config.toml
image_size = 32
translate = 0.06
weight_standardization = false
kernel_size = 3
mixing = "mixup"
grad_clip = 0.5
epochs = 32.0
final_lr_fraction = 0.1
warmup_steps = 810
Rows from block 7 of a small image classifier, named by matrix and row number. Rows with one number belong to one channel. Each number is 500 + 40 x the weight over its row's rms, rounded and kept within 0 to 999. All counts start at 0. Numbers have three digits each. After the name is the row's rms in percent of the matrix's.
After each channel's rows are labels from the 100 images, of 14848, where the channel reaches its highest value: "top examples" is what is common among them. Only what is clearly more common there than usual is listed. The data: microscope photos of single blood and bone marrow cells. In brackets: how many of the 100, against the usual share in percent.
# convs0: first 3x3 conv (model.blocks.7.convs.0.weight, 96x96x3x3, each kernel summed), inputs 0-95
# convs1: second 3x3 conv (model.blocks.7.convs.1.weight, 96x96x3x3, transposed, each kernel summed), outputs 0-95

convs0.73 097:545487515509535429490508516478507468483556446516490482532524498486447569485532533429501523501498583574492551548472556476550504442569501494463480499401536487474459508511470554484456519609451442463538462500461543477460487446527479473474474515593511510459527520436484498459512489404529521467
convs1.73 096:551443511515518433497494463522515566516559441501563572508536559520449490496534489416531500450536530501478545593452511556544494545431535507476451553497525533478495460519501550527446499504493472509497442522551503436468504511454570486483530469471512538543492535554527570463588585488504453499
top examples: cell type: eosinophil (52 vs 4.2); cell type: plasma cell (30 vs 3.6)

convs0.6 104:491502573511466532490392453476487562490486504509453496484475435566504519483483431438534459553484535522506513434479531431472516578549484541493510519491535531468478513499510527520444516548520496536511416530526557482447429505543491492532490541507490426463487531468560507430427508470549558410
convs1.6 097:466503528510477489473497493434472488501542531520472427504486574580442426449503501451536510487586509458518487514496477479521505571430497540483530506510502517463518534480472514519466489485494558526506426458468482543445508482429496443562443572458531508503514573376545454450497512419508476537
top examples: smear: peripheral blood (69 vs 16.2); cell type: basophil (38 vs 0.8)

convs0.25 090:509447494537490540514506510483532484549537447522563479479543492470502449492516517482521493479567494490538531452482478474482468576467548424512510451480444487555550488555583482633536485464546505497501493477501527478532508466431583501540488477454465447530475548441566494494380458481496461478
convs1.25 082:434458489452540483467404545501453447485476529555490465531500486483521450531465557450499525565478521511509399443511451452478546476533477425555477449486446478485535482426403462548482498422475478482501490497468526495530497494510472499501437446487506423515441484465493519570446561504522510521
top examples: cell type: artefact (63 vs 9.8)

convs0.33 111:488547492508522552484461441502458472540516454527445479453423522439519581453446495567506528496496505384508479478475505475504397467474530536544533470544510501501562468447461480516547527551528514518466473497481463555547531454573497531574536488509503484463467448452470495506451526477567433444
convs1.33 089:486587518561514436531505505524474533525531526519421467630455506525488518561469450533498592472507453431597539523505470535493511481528480528474570462537519478517537542508485503480551449519530518558564467543491537472492504482577539497564532482475512459517502476548488410521513515482540506523
top examples: smear: peripheral blood (62 vs 16.2); cell type: basophil (28 vs 0.8); cell type: metamyelocyte (25 vs 2)

convs0.54 089:475584481448566500529489446539552509426550576499460502442524454452496575539472510557447517467483503556516437520457431580464517440457479509479501503512485535535471447544490514474469555544517481445478483460523435427517553528533468557496490527497445498543514582460476469535486531471526466511
convs1.54 101:491558522532459510465500453466485519434542590457472470492468451507455569553521501416493565526532458432487529498439450531520516484512517563474507522519487468512517501542525442470525433456440490537524477483506473462508444482517492429534492432478432433488595487483533461520422426483488507554
top examples: cell type: lymphocyte (87 vs 15.2); smear: peripheral blood (43 vs 16.2)

convs0.38 096:394550514526550482510490471535451564566482482492450446503466428524525469483551481547555488464504453542540507505496574548543465549446466490533476531469506543421476520483505517501452542461536518496555518463540589549472524502510469509558463543454447411478469407487533467509459491536498496478
convs1.38 091:414557510523436465457556508493481485503514490494502493529508511532543541408478489517548497509515514516552423557561534480506478566504479387576544500476524515557479543540542490552481463456502513565544477519500559481484566497525561526479461509483476521547538503494543444403471538560483496569
top examples: cell type: blast (31 vs 6.1); cell type: proerythroblast (30 vs 1.5)

convs0.10 102:500477480474475503517534507532545546477487476468487530516479511467454387463404550465521488456512474557493514528489513498519439459571391422503572564472481531479499496495469521451473518571482556484505467464490541505482546512436547517448563526542498496606483529540491415500517486483505555521
convs1.10 091:533469587391510518476482418637525427505575499467525505523563520440448444553531530521487483516452455545512525482516550494519523403509469440492497519462525487521499483474507443486539475500496571516480498442495477480568580503479510478490453489533506510529516524535508528534526489485432517482
top examples: cell type: eosinophil (79 vs 4.2)

convs0.67 107:480487470419494481506476553543564469394471500558386475520488441484483440531545468524542510501502495507488588511498538489525490512497460506494532503477546495485498499496419511486513506542505560485491516467488552546439431547494471497545551416526522450530476476442523451527422548466512597508
convs1.67 098:471512463516472462516465505510548399449499384482497453448489524445524501473490507530529468478546488510505455515524471424507468506451484490536542497493500468482526470510467517510470457489468548483429516478511545443537417406447500465570472432505561487539584497404552481520440539483475484536
top examples: cell type: eosinophil (94 vs 4.2); smear: peripheral blood (71 vs 16.2)

convs0.24 084:554461492480532458520482525572567479481401472517590558470510628557453530532578557468503491470481483533549564533476546461486489442533459479463488507483523515422466537507484499471486490531418499507435523455501502466458468503500557490496480540492472453526602466465523497503493486498472492475
convs1.24 080:532502549498529469529575534574518444513430463517489469467523516489515493564486498422444473511475419590520541572512519491549548413469524539479494490524537514500532494446497547555514492549471528495523432484548468481499526489469546479489420444511516510484480500451470563585530494448412523545
top examples: cell type: plasma cell (29 vs 3.6)

convs0.94 093:435526459522515473474548535472483469583514510471593477433485503590521573438545449487518521454489466440443468483463459499544481460537452509511499481513523474466493483461510488485525533461494519515456485562503454504463490476474600483566483568516421551533412487550501457452520465538457456518
convs1.94 093:425517488512494514523542485505496501545446563455491491499447455485502387587532489501430501481556490455488464523483476507461568486452440479401492493493556466475521563499504482482556501501481462474515394527406517545511470476460460501429444571437524504505527522578517483515510476501506495475
top examples: cell type: erythroblast (95 vs 14.3)

convs0.19 125:490544483497554466481501519448495514477498402490497465509474433461438560444488474495466533493485481532479465496473523482516457490472520518394495535590408611555617540498541454552436551497544499457490503533510499489510459475522464486475504511508450513449442485536534497450555485537530514494
convs1.19 118:490523479534609439491462481479478512527521507493532489478464514493511501462495468571544486549478543525409495512479547499572465486532461462526438472574502582492486485464491473467434552464574470429461555505484530495505572537482438460507507535477448456530519535504532483442550497457511619489
top examples: cell type: artefact (32 vs 9.8)

convs0.57 095:554487494497438519521560507503516460469487481545467548520518520436534510641434515546496526537526484514548480513482498445504522410458468549465534465521513404537449454460467489444441474516550515492476478567564499571506551524546436479481527491528515483534512530523451555508538534526550444512
convs1.57 083:501491463558414545487527436466522480490517516460449566490551423479471531595545502404498538476447426470465525553463448532498519506445539529410525508468533538457502503504516521521541533556466507469495477453477526509542376507523457467536513491553462471480529538523443470514482460489491470489
top examples: cell type: lymphocyte (64 vs 15.2); smear: peripheral blood (62 vs 16.2)

convs0.78 101:421491507476599487484484430480591525554550477517468477438464452467502557484539438489535521524434440526522456476523507492523478521489500493412487500500474501495504460479524479456495602488503585497521534490530554445528564522490492548570507505458472515490508446410545510520462426508465475551
convs1.78 123:453528499459513462508552520538559440438502501505487452497485487524559534456489475546511486513475512556509482527566466515602433529542502502506502565539530518496528482552507494373556564471555567504562502436542532527434556488502475523521476461515503520489529524395540520473460560539539480523
top examples: cell type: promyelocyte (48 vs 6.4)

convs0.74 079:487419523485524489477535474549523521409579443496386538444444487433514547531494494471524484525414548494511439495503591533525511486501453480450450529503532486506479515482525450414445575543511517519502561480538565492462502529559472467532499501503571491524471505466525509496503522450463538540
convs1.74 078:468528537483475474511519448504506435378542485514439551554521523547527586432498562537520487483497512531494496579469489533519522549483515534520500573535527523561476451577421521452510561538501504486595482491467559517474388485513480474553500518535523492495539526489531532488497510515439488526
top examples: cell type: lymphocyte (90 vs 15.2)

convs0.42 118:496512515472490548500464482516478593550525502490523508496460490473543472470340462493530493455546464460486505494564560415553520519485398484553485566437457503480493467467518509508464532474510532563545514452506553528509603511537499498486523501490512504495480442461492482549491447476431461471
convs1.42 122:575526519476519443513504555494495568515539497564547498538531481457495484470464482559503482549436569576521468517520544487541456533607505496497532518510470490523476490544503509487483554515561528540532532504585483520558603575550548468479583485572515525493465520522512531436531535513507480441
top examples: cell type: erythroblast (54 vs 14.3); smear: peripheral blood (53 vs 16.2); cell type: band neutrophil (42 vs 5.6)

convs0.64 083:519481525515540552502457495518558514501494473446393476514456412442456553546515430473525500543472498538526494510437475585449475461457469468499453489480495485483449516432545551507520585566478540524531430514510531464537517548575523457564500511485485493506486427504535529473470559474535464442
convs1.64 099:512498542512541490517486521567551464514594502451457389558486491532489535483551495507492567477567451516587479587500494592509476544466529512504540500556493483514524524513487510470510443468488504582530483490516510457522510462570445455492514460505519535535460530488460584476438594521514514515
top examples: cell type: myelocyte (57 vs 4); cell type: promyelocyte (28 vs 6.4)

convs0.48 118:497449524501486513500452559471492484477505492538506421474513444454465500436517471491531605440496494555534465496472542472492488565532510526508509498536478503508453462474501482564462546554515492527453561454458601558497546449506508465478535442509473408565445457502537450436422471560500539517
convs1.48 118:512480494545446505485483557548480418501516514532482495478499455488484487487454469506530512433575526552451551513561493418446408529548518522506545491471449491483481517431474465578473493549500489493473522422527496526462528430502491460541415439531480420558540503406491470504483519518536483445
top examples: smear: peripheral blood (71 vs 16.2); cell type: basophil (51 vs 0.8); cell type: eosinophil (44 vs 4.2)

convs0.40 107:515476541513562429394452480529500527397509506447448468480527488559542565487539492497524490520387455507526401497472583523513500423519517509510424538505498536446493417466520486491499571487457486509534566540531461511463482471563477511550517550481545507492485493494467475500478488486500518513
convs1.40 100:486509536516440501523503431467479529462498537495466487524531479556475600485500528427510516514491481505490516562469479509491522446471438469449527548434453514504468567455435472499505496523456507550550493551521436462544426512487458547563520520443456494615522426527454500501477428514481484584
top examples: cell type: segmented neutrophil (98 vs 20)

convs0.83 103:528490451515529447511397504555512526535542482458550497440368599484472533450502529477527567454422529482508473523484510546540428510535473438435436505504554477450526477525511496491458536490496522471483448491522534482496513478462570539489524534526479513569528413453526505528531502519477497493
convs1.83 111:496458546564490486520496532494492517522444559474504496568492538549540422478512480525517512496516583521429496534537454566514528552473598478457518473514540521441484522522487559538448508504566530538524461509481507487523538456478524528357503530459545530540440480524507551489548549486557523431
top examples: cell type: erythroblast (85 vs 14.3)

convs0.2 104:500550504477513432529474487401517478500530535521484542511405474501555551491461508561482520575477525502464445507514489517514466530510566522474517502530469321529382491501465533436565538501495502523497517527504501530568516496493515518505479498501466534507475457458520489404478502531495513490
convs1.2 099:560457486523436451524513518494514520487510453494475519452457465521520494489530429517517509419492489497525502489512494504468422520508527547521558488518485406516523497478530501472593565534492495510549574484467535492490471487579452513432528529486393436485524417556563521495495403483539431520
top examples: smear: peripheral blood (100 vs 16.2); cell type: myeloblast (93 vs 1.9)

convs0.41 110:517474543455464505489525442565548569553523510472525544541494555555501507477522490467464466587493559534563489465512434488477422469466480493480536501476514470491487470506528544390516476483474465463484459489538434532496541495461505522465529504423470604530449439554539566518508563485554476534
convs1.41 099:428499507508474478486491507470472531479502481501492509525508432489496502504532464499546565463457510449456424402479485392435506465514503525486490448445461475481555486484482490612485460461446537450439518466544502515505530486496536493551497489435461426483429474591533546483458443472545492449
top examples: cell type: promyelocyte (59 vs 6.4)

convs0.50 116:472456472471521491502511504539494457491499553457521396533544578468482508467553474512531482502492556484511571534502537498441483502451559517493470527408503541464502458542485495492498492536512518439450487382492521524440538508534526506514470502500499560484487504483476407470466562376589501472
convs1.50 114:458516493542547486558497442481434456493445592495507504413506537478530482524497532427456494513510548459498517430515475528491517562467570480534450542410531523511479509499520528573561492469418459482484482545552495512494453535526554540557468502459505459481514449475463398556518556526516475508
top examples: cell type: monocyte (72 vs 3.4)

convs0.15 123:493509521494486667480486501588497506491515562498481550528515516517529532530464536502519529532526497496508530461559457523467494520476506469525503509423545429393412452570475522441446438493473521530526472501471502457530522521439559472550462507495530464495538513531512524574530484471455511462
convs1.15 083:504494515436591616531504509526529484549526479517461482476489487495514530443386495562456508511550562564525504456499507482464610542518533489485546527548439486564524501521495463562521485458534498466482480476497518468515519516487532515429553416557519481489476576530476446459513532509470501458
top examples: cell type: band neutrophil (29 vs 5.6)

convs0.31 091:499508553468521491473436520504567549466446531465461438548412559475485467507458527454469455474489434539517494538552480538485500507475569489478547534451510517452527444556483488498485468515512564526476479427454526507595536486439493598471540508529557530550536534521538423552487500458470531483
convs1.31 078:498496520537524454490459454534533443438569522498480463536530528518508539543480476522545468559513554483473515468431465529533539389581495415519431483476451541527543439514500505480533481537513507476467514494492395487542556457411445534524458502440512522477481484481492483561490568452479486465
top examples: cell type: band neutrophil (38 vs 5.6)

convs0.30 113:581500488516482498526532524480481510532433475498516518495575546485474540491497581523491513394468580509519570466510529482497476487537510481457519555439515496516475483530496553567528490585493436392462502508513520495479491488576516512451506448535411391542502523502489485511528473498559527438
convs1.30 092:552484515468481430525496518529455481484522464491516442471527495470517485565449499447490469460490505492535533437493407516510488493457540530479454484476515542461453504552477479546429432483451470501460504489480540488505495482438560463479505395563469395505425513472505593523541401452491498478
top examples: cell type: plasma cell (87 vs 3.6)

convs0.56 102:581480520495528534487514538502524487502515443463588547517507447543563503443492506473433505577556460474511490522506557487433462455542506531437515543519437406395481460523530525504476524498460483447519542446522437426521508495468510484423507541548484575482487496555464560518507474478501500518
convs1.56 105:499472491494497541482534461464479458487510525513498501444490429492492531563458588557412463475556393438489554501481509469493596443442424494447467521455480468582514500471501455461480470510498428489507519513485478468582466496515472523483528545472488487462492452549456485578495456486450478544
top examples: cell type: segmented neutrophil (73 vs 20)

convs0.90 097:495408480487566512525502526538597503531488473470549517522472475498513480525509489419561500497568502520470508471557509606510523513556476497491479492515477506412463431493526535466463473518439497547509499480452560506521525540415521530507465552523495527557473503512554435476551507446384539477
convs1.90 108:505452523466534398546513506564561469486476525421522508502486498481480532531462516516485472493492549553482494522456519512517578476502533462498374536520478484543534483519512515532478486432548453493539478559483482415524573501416467491474507545489553515540511536545431557461460556537428496454
top examples: cell type: eosinophil (96 vs 4.2); smear: peripheral blood (75 vs 16.2)

convs0.0 086:451453449496555518498515537541460485493542412484542513552584430484488513557482541525499523547531434505550570602483533460485526484506510494476481504472475510455463533542480525487415496549496519468484535471482516457457551463508510513506461429520549417558492518476521441485449452433545581521
convs1.0 075:503549495498506536538468504455526449474534481565529545480515462492479484509397542449424484474484505450428567538436518510543544488489460506484474541473503451437487461498486520533436539499462475488458410551556543529577453495509544512470481491477467453530497494421506410531458540484473407495
top examples: cell type: lymphocyte (36 vs 15.2)

convs0.26 110:492563503448545532477459472465566471483527477492461449496492474468489603415516545571536503502468503525484524481525540484534497519518439520444481490533495540468502483500533485484491536530526573405486545479534542449451499512517477412539440465424481500469523386421556522443525472530483516503
convs1.26 125:516498515513507579444461532528522436504472455515490472509504508482531532418493524518430497547502428507493514521535572464584436534450489553446545543553578474415519504526462424447534481480459518534486524510497548502490484477541520493514497492493505548485605481391545525483503520482564541539
top examples: cell type: promyelocyte (64 vs 6.4); cell type: proerythroblast (25 vs 1.5)

convs0.61 092:502453482399455550479551467552485508512428491498493537445531488487595485546457510526548559537488538423491495455593474485476477547495450536500523445503515482504528482511522492429511480563496490474494505528470494580429490574531533447567466476535510504477408525518483505539520550461554559477
convs1.61 086:493486484487507570575471526515477505524484554535516515466491483539481579481509517441489506454550512485509533482574495465497590585506524525492481503466520540539535485561506469534470417487455442498554413550510546447519460511490501433517491499522571375483505502543473509517441513478399510465
top examples: smear: peripheral blood (100 vs 16.2); cell type: myeloblast (77 vs 1.9)

convs0.65 118:499501546497564397491429572508463598473497506480453505525449398564530537462450493504488474481461484522484442541482539493495421498525493506441530539484496527464489522541510541506502553421477507511532470481471506458550520490489484541481534545557495522478572432426521398501509485512525554481
convs1.65 107:512561565506455499496520497467476518411559503549449487512489485562526504477482523492513504514499482530498469468507520474488531507521448500471524493491458458525545510432530430490451537476530564514485460500495444481444594439370470538492491582399470545557524478510491461496489517488424461583
top examples: cell type: segmented neutrophil (83 vs 20)

convs0.71 107:432455427489518540473442518466532519520567504479541490524409530499479455423456491451526493496517474501471505565439545569520464545600540439510519439523451460437459544485479492495521533447506532505529524516467492542561565527453440535448497482462483586527471439523470501471541500514526529482
convs1.71 107:513419456487538461495441568517547515513507495508515477548503504496459491503508475551550465489508499526471465504441579557474451431559507398515428513503453437482510549524495540484504558518591491514514566464506443525491567498516483540438474543519486522510452404564523497465450481553530476445
top examples: cell type: band neutrophil (78 vs 5.6)

convs0.44 105:491517485572494541464475510541451542456539533459563474431502516478468537430477471470514472488476447489482447519474567491580559469493471554554412610501516533445529453462508515477438554477507455572495530483506480431466498487480522496508489503520573511500495501496497429479483480513463383533
convs1.44 119:541478548503514572454509484506508585490528538524565621492500582554529552425491542554451502542523497533524539459466509502537505487501527521524498510498527506485457406535506524448457563547505524540517527557535487478560529526537549565510584549502477551558495423543511487484531517506540476485
top examples: cell type: lymphocyte (84 vs 15.2)

convs0.85 080:486532550503459455583473503454547514528416491521545523511437489508467403506524516535446508548539485436508406519491484510419502493514515525550490481611503527412476519486508503417477536556517469555514515488485480495497486541504531504477537527528523501488529561488435567430520461459503425468
convs1.85 080:441482553549473518559548506550467536478527546488447515534442484523543516531580582584492451464511435414521588501521546509492551455446492536492520489551526530506494425443537527545434422522502482473529478479479459495489463511585523476494519468550499509496499466483488481564536450430514505495
top examples: cell type: myelocyte (47 vs 4)

convs0.12 089:525489521453443459467561476509526506451516536506483513529481471524476442565480445487460490507584517533500593490587351576506552533416492480534535503451539504543491451525500525478476470516499479509558400453526481536508459523492497511456478528481501519539484510535455553497525480538507436528
convs1.12 101:495526512433519435511497483452543452529541554445504482481418434522467492565639459483469503502371520493484490485486435468445449460467487502485497532493474530518554414445510501499520500485485470465448503510451507475535464476533473437508564494455539506438464466448504491489481471476492520550
top examples: cell type: lymphocyte (77 vs 15.2)

convs0.89 125:524511435444578529498451465478585484482493483476506517412468490486483609473527469519487477475468484470425568469500544474546501527513492488434481554440512476537504411533468466509508500539526572406451554445551550452506480526535519504529510484473505521456470422444567476519477489500480482523
convs1.89 147:535501471518540530511460508476529411475446474516518475442513560485510535461477498503484483526453511492488508482515509444609385516420521579420505507533592484415536504520457489470531460486518530483471539516495512490541501502507507525515520497479527531489529457374553547504541533413482495483
top examples: cell type: promyelocyte (65 vs 6.4)

convs0.68 109:518472458520501511445378474443593553457506519476458539531443522485484483509455434460527471531493471507439524556463513504469449553554513498429533489487518464430494527489490553482484591542533573510529433509564545500520493535510491536478525526478558538448558457484484486430504492481567485469
convs1.68 128:518425512514460538456477504509506512515546503457450425556528541509434396519506509507518472489491461430523499526486434554492444459498544527429533492540491473445506523483476521447519519493501553521518503461448409493462532482519389537475388511516539586442489449475506533540495511518523476483
top examples: cell type: monocyte (27 vs 3.4); cell type: metamyelocyte (26 vs 2)

convs0.28 090:536452465529511498502560491470489460462550605527386477500468418541539505471527528563507544502482431535436498546534510511439495504486488448501453499544490498435485393526504493509454520548483439494480485467533561519473505485517416467509487550474475489577496395514478460522525494516502489534
convs1.28 090:495513498433498499530481529535527461509512582431472493436492409490516472514535527505529502493501478488504492544514446465407530536530498458506441446496430457566490568478525456506508571528491470527484401530476493487553443491493504421511477531544509499502541413574430470559480465559449528485
top examples: smear: peripheral blood (90 vs 16.2); cell type: eosinophil (85 vs 4.2)

convs0.58 092:519398481490481501583529476477465527587561443452486568510482455481528521521414467501519499478505531464484521538588498434470438563478517472536525466566533461570543498535514508493535531458503496511549455527501528556563533496524429493560431531479482469487437456476483556490501527547473533468
convs1.58 097:522445480517516496484493520441519521559482587462513490495469425476571487547484521464529540509495484464556478497562560538476510558580538477526529438440436518573483519499549480529551568458541444544525500474490546488554510542546477456423604454523509491475462482566470474514503528457499543462
top examples: smear: peripheral blood (93 vs 16.2); cell type: erythroblast (36 vs 14.3); cell type: myeloblast (29 vs 1.9)

convs0.93 089:499555578495501508463463491509496482575431493512499500518502532473426559490514539482468579523442547490566526484472516534540501433495531520499534532453505530517498538460470537473588487504449431506503485587462445452526524543498542517468470407499371471511522496428554455500472523503498484540
convs1.93 096:478578469423524519442524461481515498483487459443534510522550443461483451569470488480545536486522470467510492453437516444527559459539420531472518461523509481425510553475516490526510469492444518531487480457542454463498454475494546478504535480496456440498538518587547591461527405540582511525
top examples: cell type: erythroblast (76 vs 14.3)

convs0.95 085:604472490564485497461447483453539495505531474478499544468544508540483560476539602495526453475501597488490513431487482530575481502548559438520498521475468483499492487461459516479577494555447489498557491500435507467522517464440495497413525504530477452510500479501580555533532426425518486495
convs1.95 078:577477520446546454516459472508476499501534499439470509552487489565458494465473471480529523480463565523494565434441520446486466425487511495506484512479524558515535440521481490556513459542525444552486490518522530466519509453471554499475555560479444472512426562644517607518497489486497489495
top examples: cell type: plasma cell (92 vs 3.6)

convs0.43 091:432495502519510457485516503495546541576482487472603465482547499477451459508550471428528520472473441486489510533481501513530521487529436473475394551473549514483552502453554508542485521516479483450466496502454483476411565531483596472525465526428549507514422518501436477444538517512453458547
convs1.43 103:441467499476535539510543499529517562548368546500569607530443440467521543433531499492364477522491510488506516550432523536490547496450532503519437466519504503492488517476527507486486468526451482486544493558513509522489535520531538478477445492460547549496529497532490556495480541487561467439
top examples: cell type: erythroblast (99 vs 14.3)

convs0.21 099:486489499475459439551481514510539479518438543533452536480422554465481473594476491434528459512436491474512470461459445538458471490520517516485573506409538540509506524471523531500477506470487561540514379573564535439474428514553580489480522500513514562515539495478460519527518495460459480490
convs1.21 092:421563545543486531480502467526568478500447553505413494536504552548481513542553516470467517544420526455567398501491535544477456466469530501496534493521458550538556507442501525494528440528524551486488448549515437496462436433498431492488455494517509531525509492495524582482538522471442560512
top examples: cell type: promyelocyte (28 vs 6.4); cell type: monocyte (27 vs 3.4)

convs0.51 123:536467570526538467491492551486457571500561448495502503485478477369453522528496485460483496459468577474481522431511476530544560558447562514486479493454492459571517481550511527573471457457540444515519489531453524466534500447501507559522508463557585439520445502431517514522486549501507528481
convs1.51 115:508489435437517497509495438415424504476555438480545542499495498439453503539492512505550500524455580504472466428510448490460505505589481448526443488497491496480530432491529474517465540450486500456470552462513552462554507565474513519495560389439474413497444503477520528504508483477547464503
top examples: cell type: artefact (56 vs 9.8)

convs0.82 102:515456479497538474509489571494479498532497555477547514512449440547518476473479466466464518479472503419556476522491518564424474482559529501474529508501458503469458497516487551503532512412467523478500548477560329525519511538505498536451530507511507591507507429484492423524496531429508554535
convs1.82 088:493517480517482514491471436455449529493489508472525517433461421522442528479533518497452515526528452442500505447463521468485474427482432390562489516496494490548506458479471465467542487482477463504438502504473430490486541482468540483454466624429442513506546466598533468549569524489500510535
top examples: cell type: segmented neutrophil (81 vs 20)

convs0.80 086:475447493451435443556513513502502583473479463506471461504462524483422435490554477520478491469474548521519513527488587494458451522515437487488500563443526528513552479482499532459434547541527593495544487452563608513473578539484541494521557475537497466529451490461522443511436536497519519523
convs1.80 098:504559496489456509481571543583505397496497506540497520554501589492553479480507491529490430503566533548523483534520514499514490552441514444554501517448586562482449477500472520493499530527502489546511519461475498506427506502495509476484419476555563497520525562424563481455539592449493494453
top examples: cell type: eosinophil (47 vs 4.2)

convs0.17 120:478504500528536453416500473413508473460485469406421446506532533512467544490537474488569536475441502521420546499525485487501502509533487510451547555560537450562553497456472485500459506518497546459437506499474509528527502494483462522556538529476475522546415517559498516385555482562487454497
convs1.17 132:506471424474494438513487454477520487480507461436516545477535542464528465502524440529566452440474558524401432490478486520527467480458472493500470484472525504471536576510550487466519548574474503405485509494385463508443541543475484496563465523457427459456460472531498516478483486556513562492
top examples: cell type: segmented neutrophil (76 vs 20)

convs0.81 078:520538484488502518516448457458546492527510519598517490461501554533507524507545480466496436566535551418499567459521544457475504591513519489475492452452496507490506483521491473554499519528584542469549427532542544531482428530555534456504485529511481532376509469451553559474544483469550520466
convs1.81 086:515501527544513434483520559393457539551496551487467507507493581464438425427470480465464558521523503430494454495487543483534465522406543512558448463555557528413451519482436535523507511403504484492487445507506465506444471566467487505498473483497517540492479472483558524506514517502501456522
top examples: cell type: segmented neutrophil (60 vs 20)

convs0.77 091:480510507544504502531491458518484490549502487507550536500507556494472478568537487472481453500434498409519526449555474520535498414468433503528449597521557551505518523429489566471531461512433418518502524486529379457472450502443560505508517499473480419515483518558507506501457447505483500547
convs1.77 081:491479449491554495479476497485490546494503501531538589445505499448390506475521448559467493475500536481544510460411521478503466394466453476523502468508488446527522459480496452545512437490455526482490474507482468511538556470499557463522461489464446515513518412540556440524486382493561463466
top examples: cell type: erythroblast (93 vs 14.3)

convs0.53 107:486518501484517499519482436487512540575484487423554527486482538502475466508525461433520489492537570524522548505554485471466453595499443461480483466428490543518478514474596483411492532517472527436540494512553572495473522547539549431532452451440532467405530531447489488465450531495501474473
convs1.53 115:403537543445513488492503527490495464543459527508489371484460434537541412523487538431482504535502419526505416513518509527475512520440431461486519481476460488514434568484517521459520450423485512538528539489511512502591431505513469441474522478483513514460484488503451467503464516446443481502
top examples: cell type: erythroblast (75 vs 14.3)

convs0.5 099:448453512549599512506446541536489543498572462447549485482486458470512536425444497504449596443518457503557469505499491549507514574519495525489470478450499482484480414559522524498438535436495506543534551506516496473502591495507503479510449446561547549478492479475486481422543479548473481549
convs1.5 085:477481531538521444443539523483496504491478524514574566443501493573514543499440502550446518575542574554476456510522489544501508538562519492511475531514474480489458399515489562510432601508552456558507515483520500464439544506500546528436573540489477492521488470521457433425499554535504496512
top examples: cell type: erythroblast (74 vs 14.3); smear: peripheral blood (35 vs 16.2)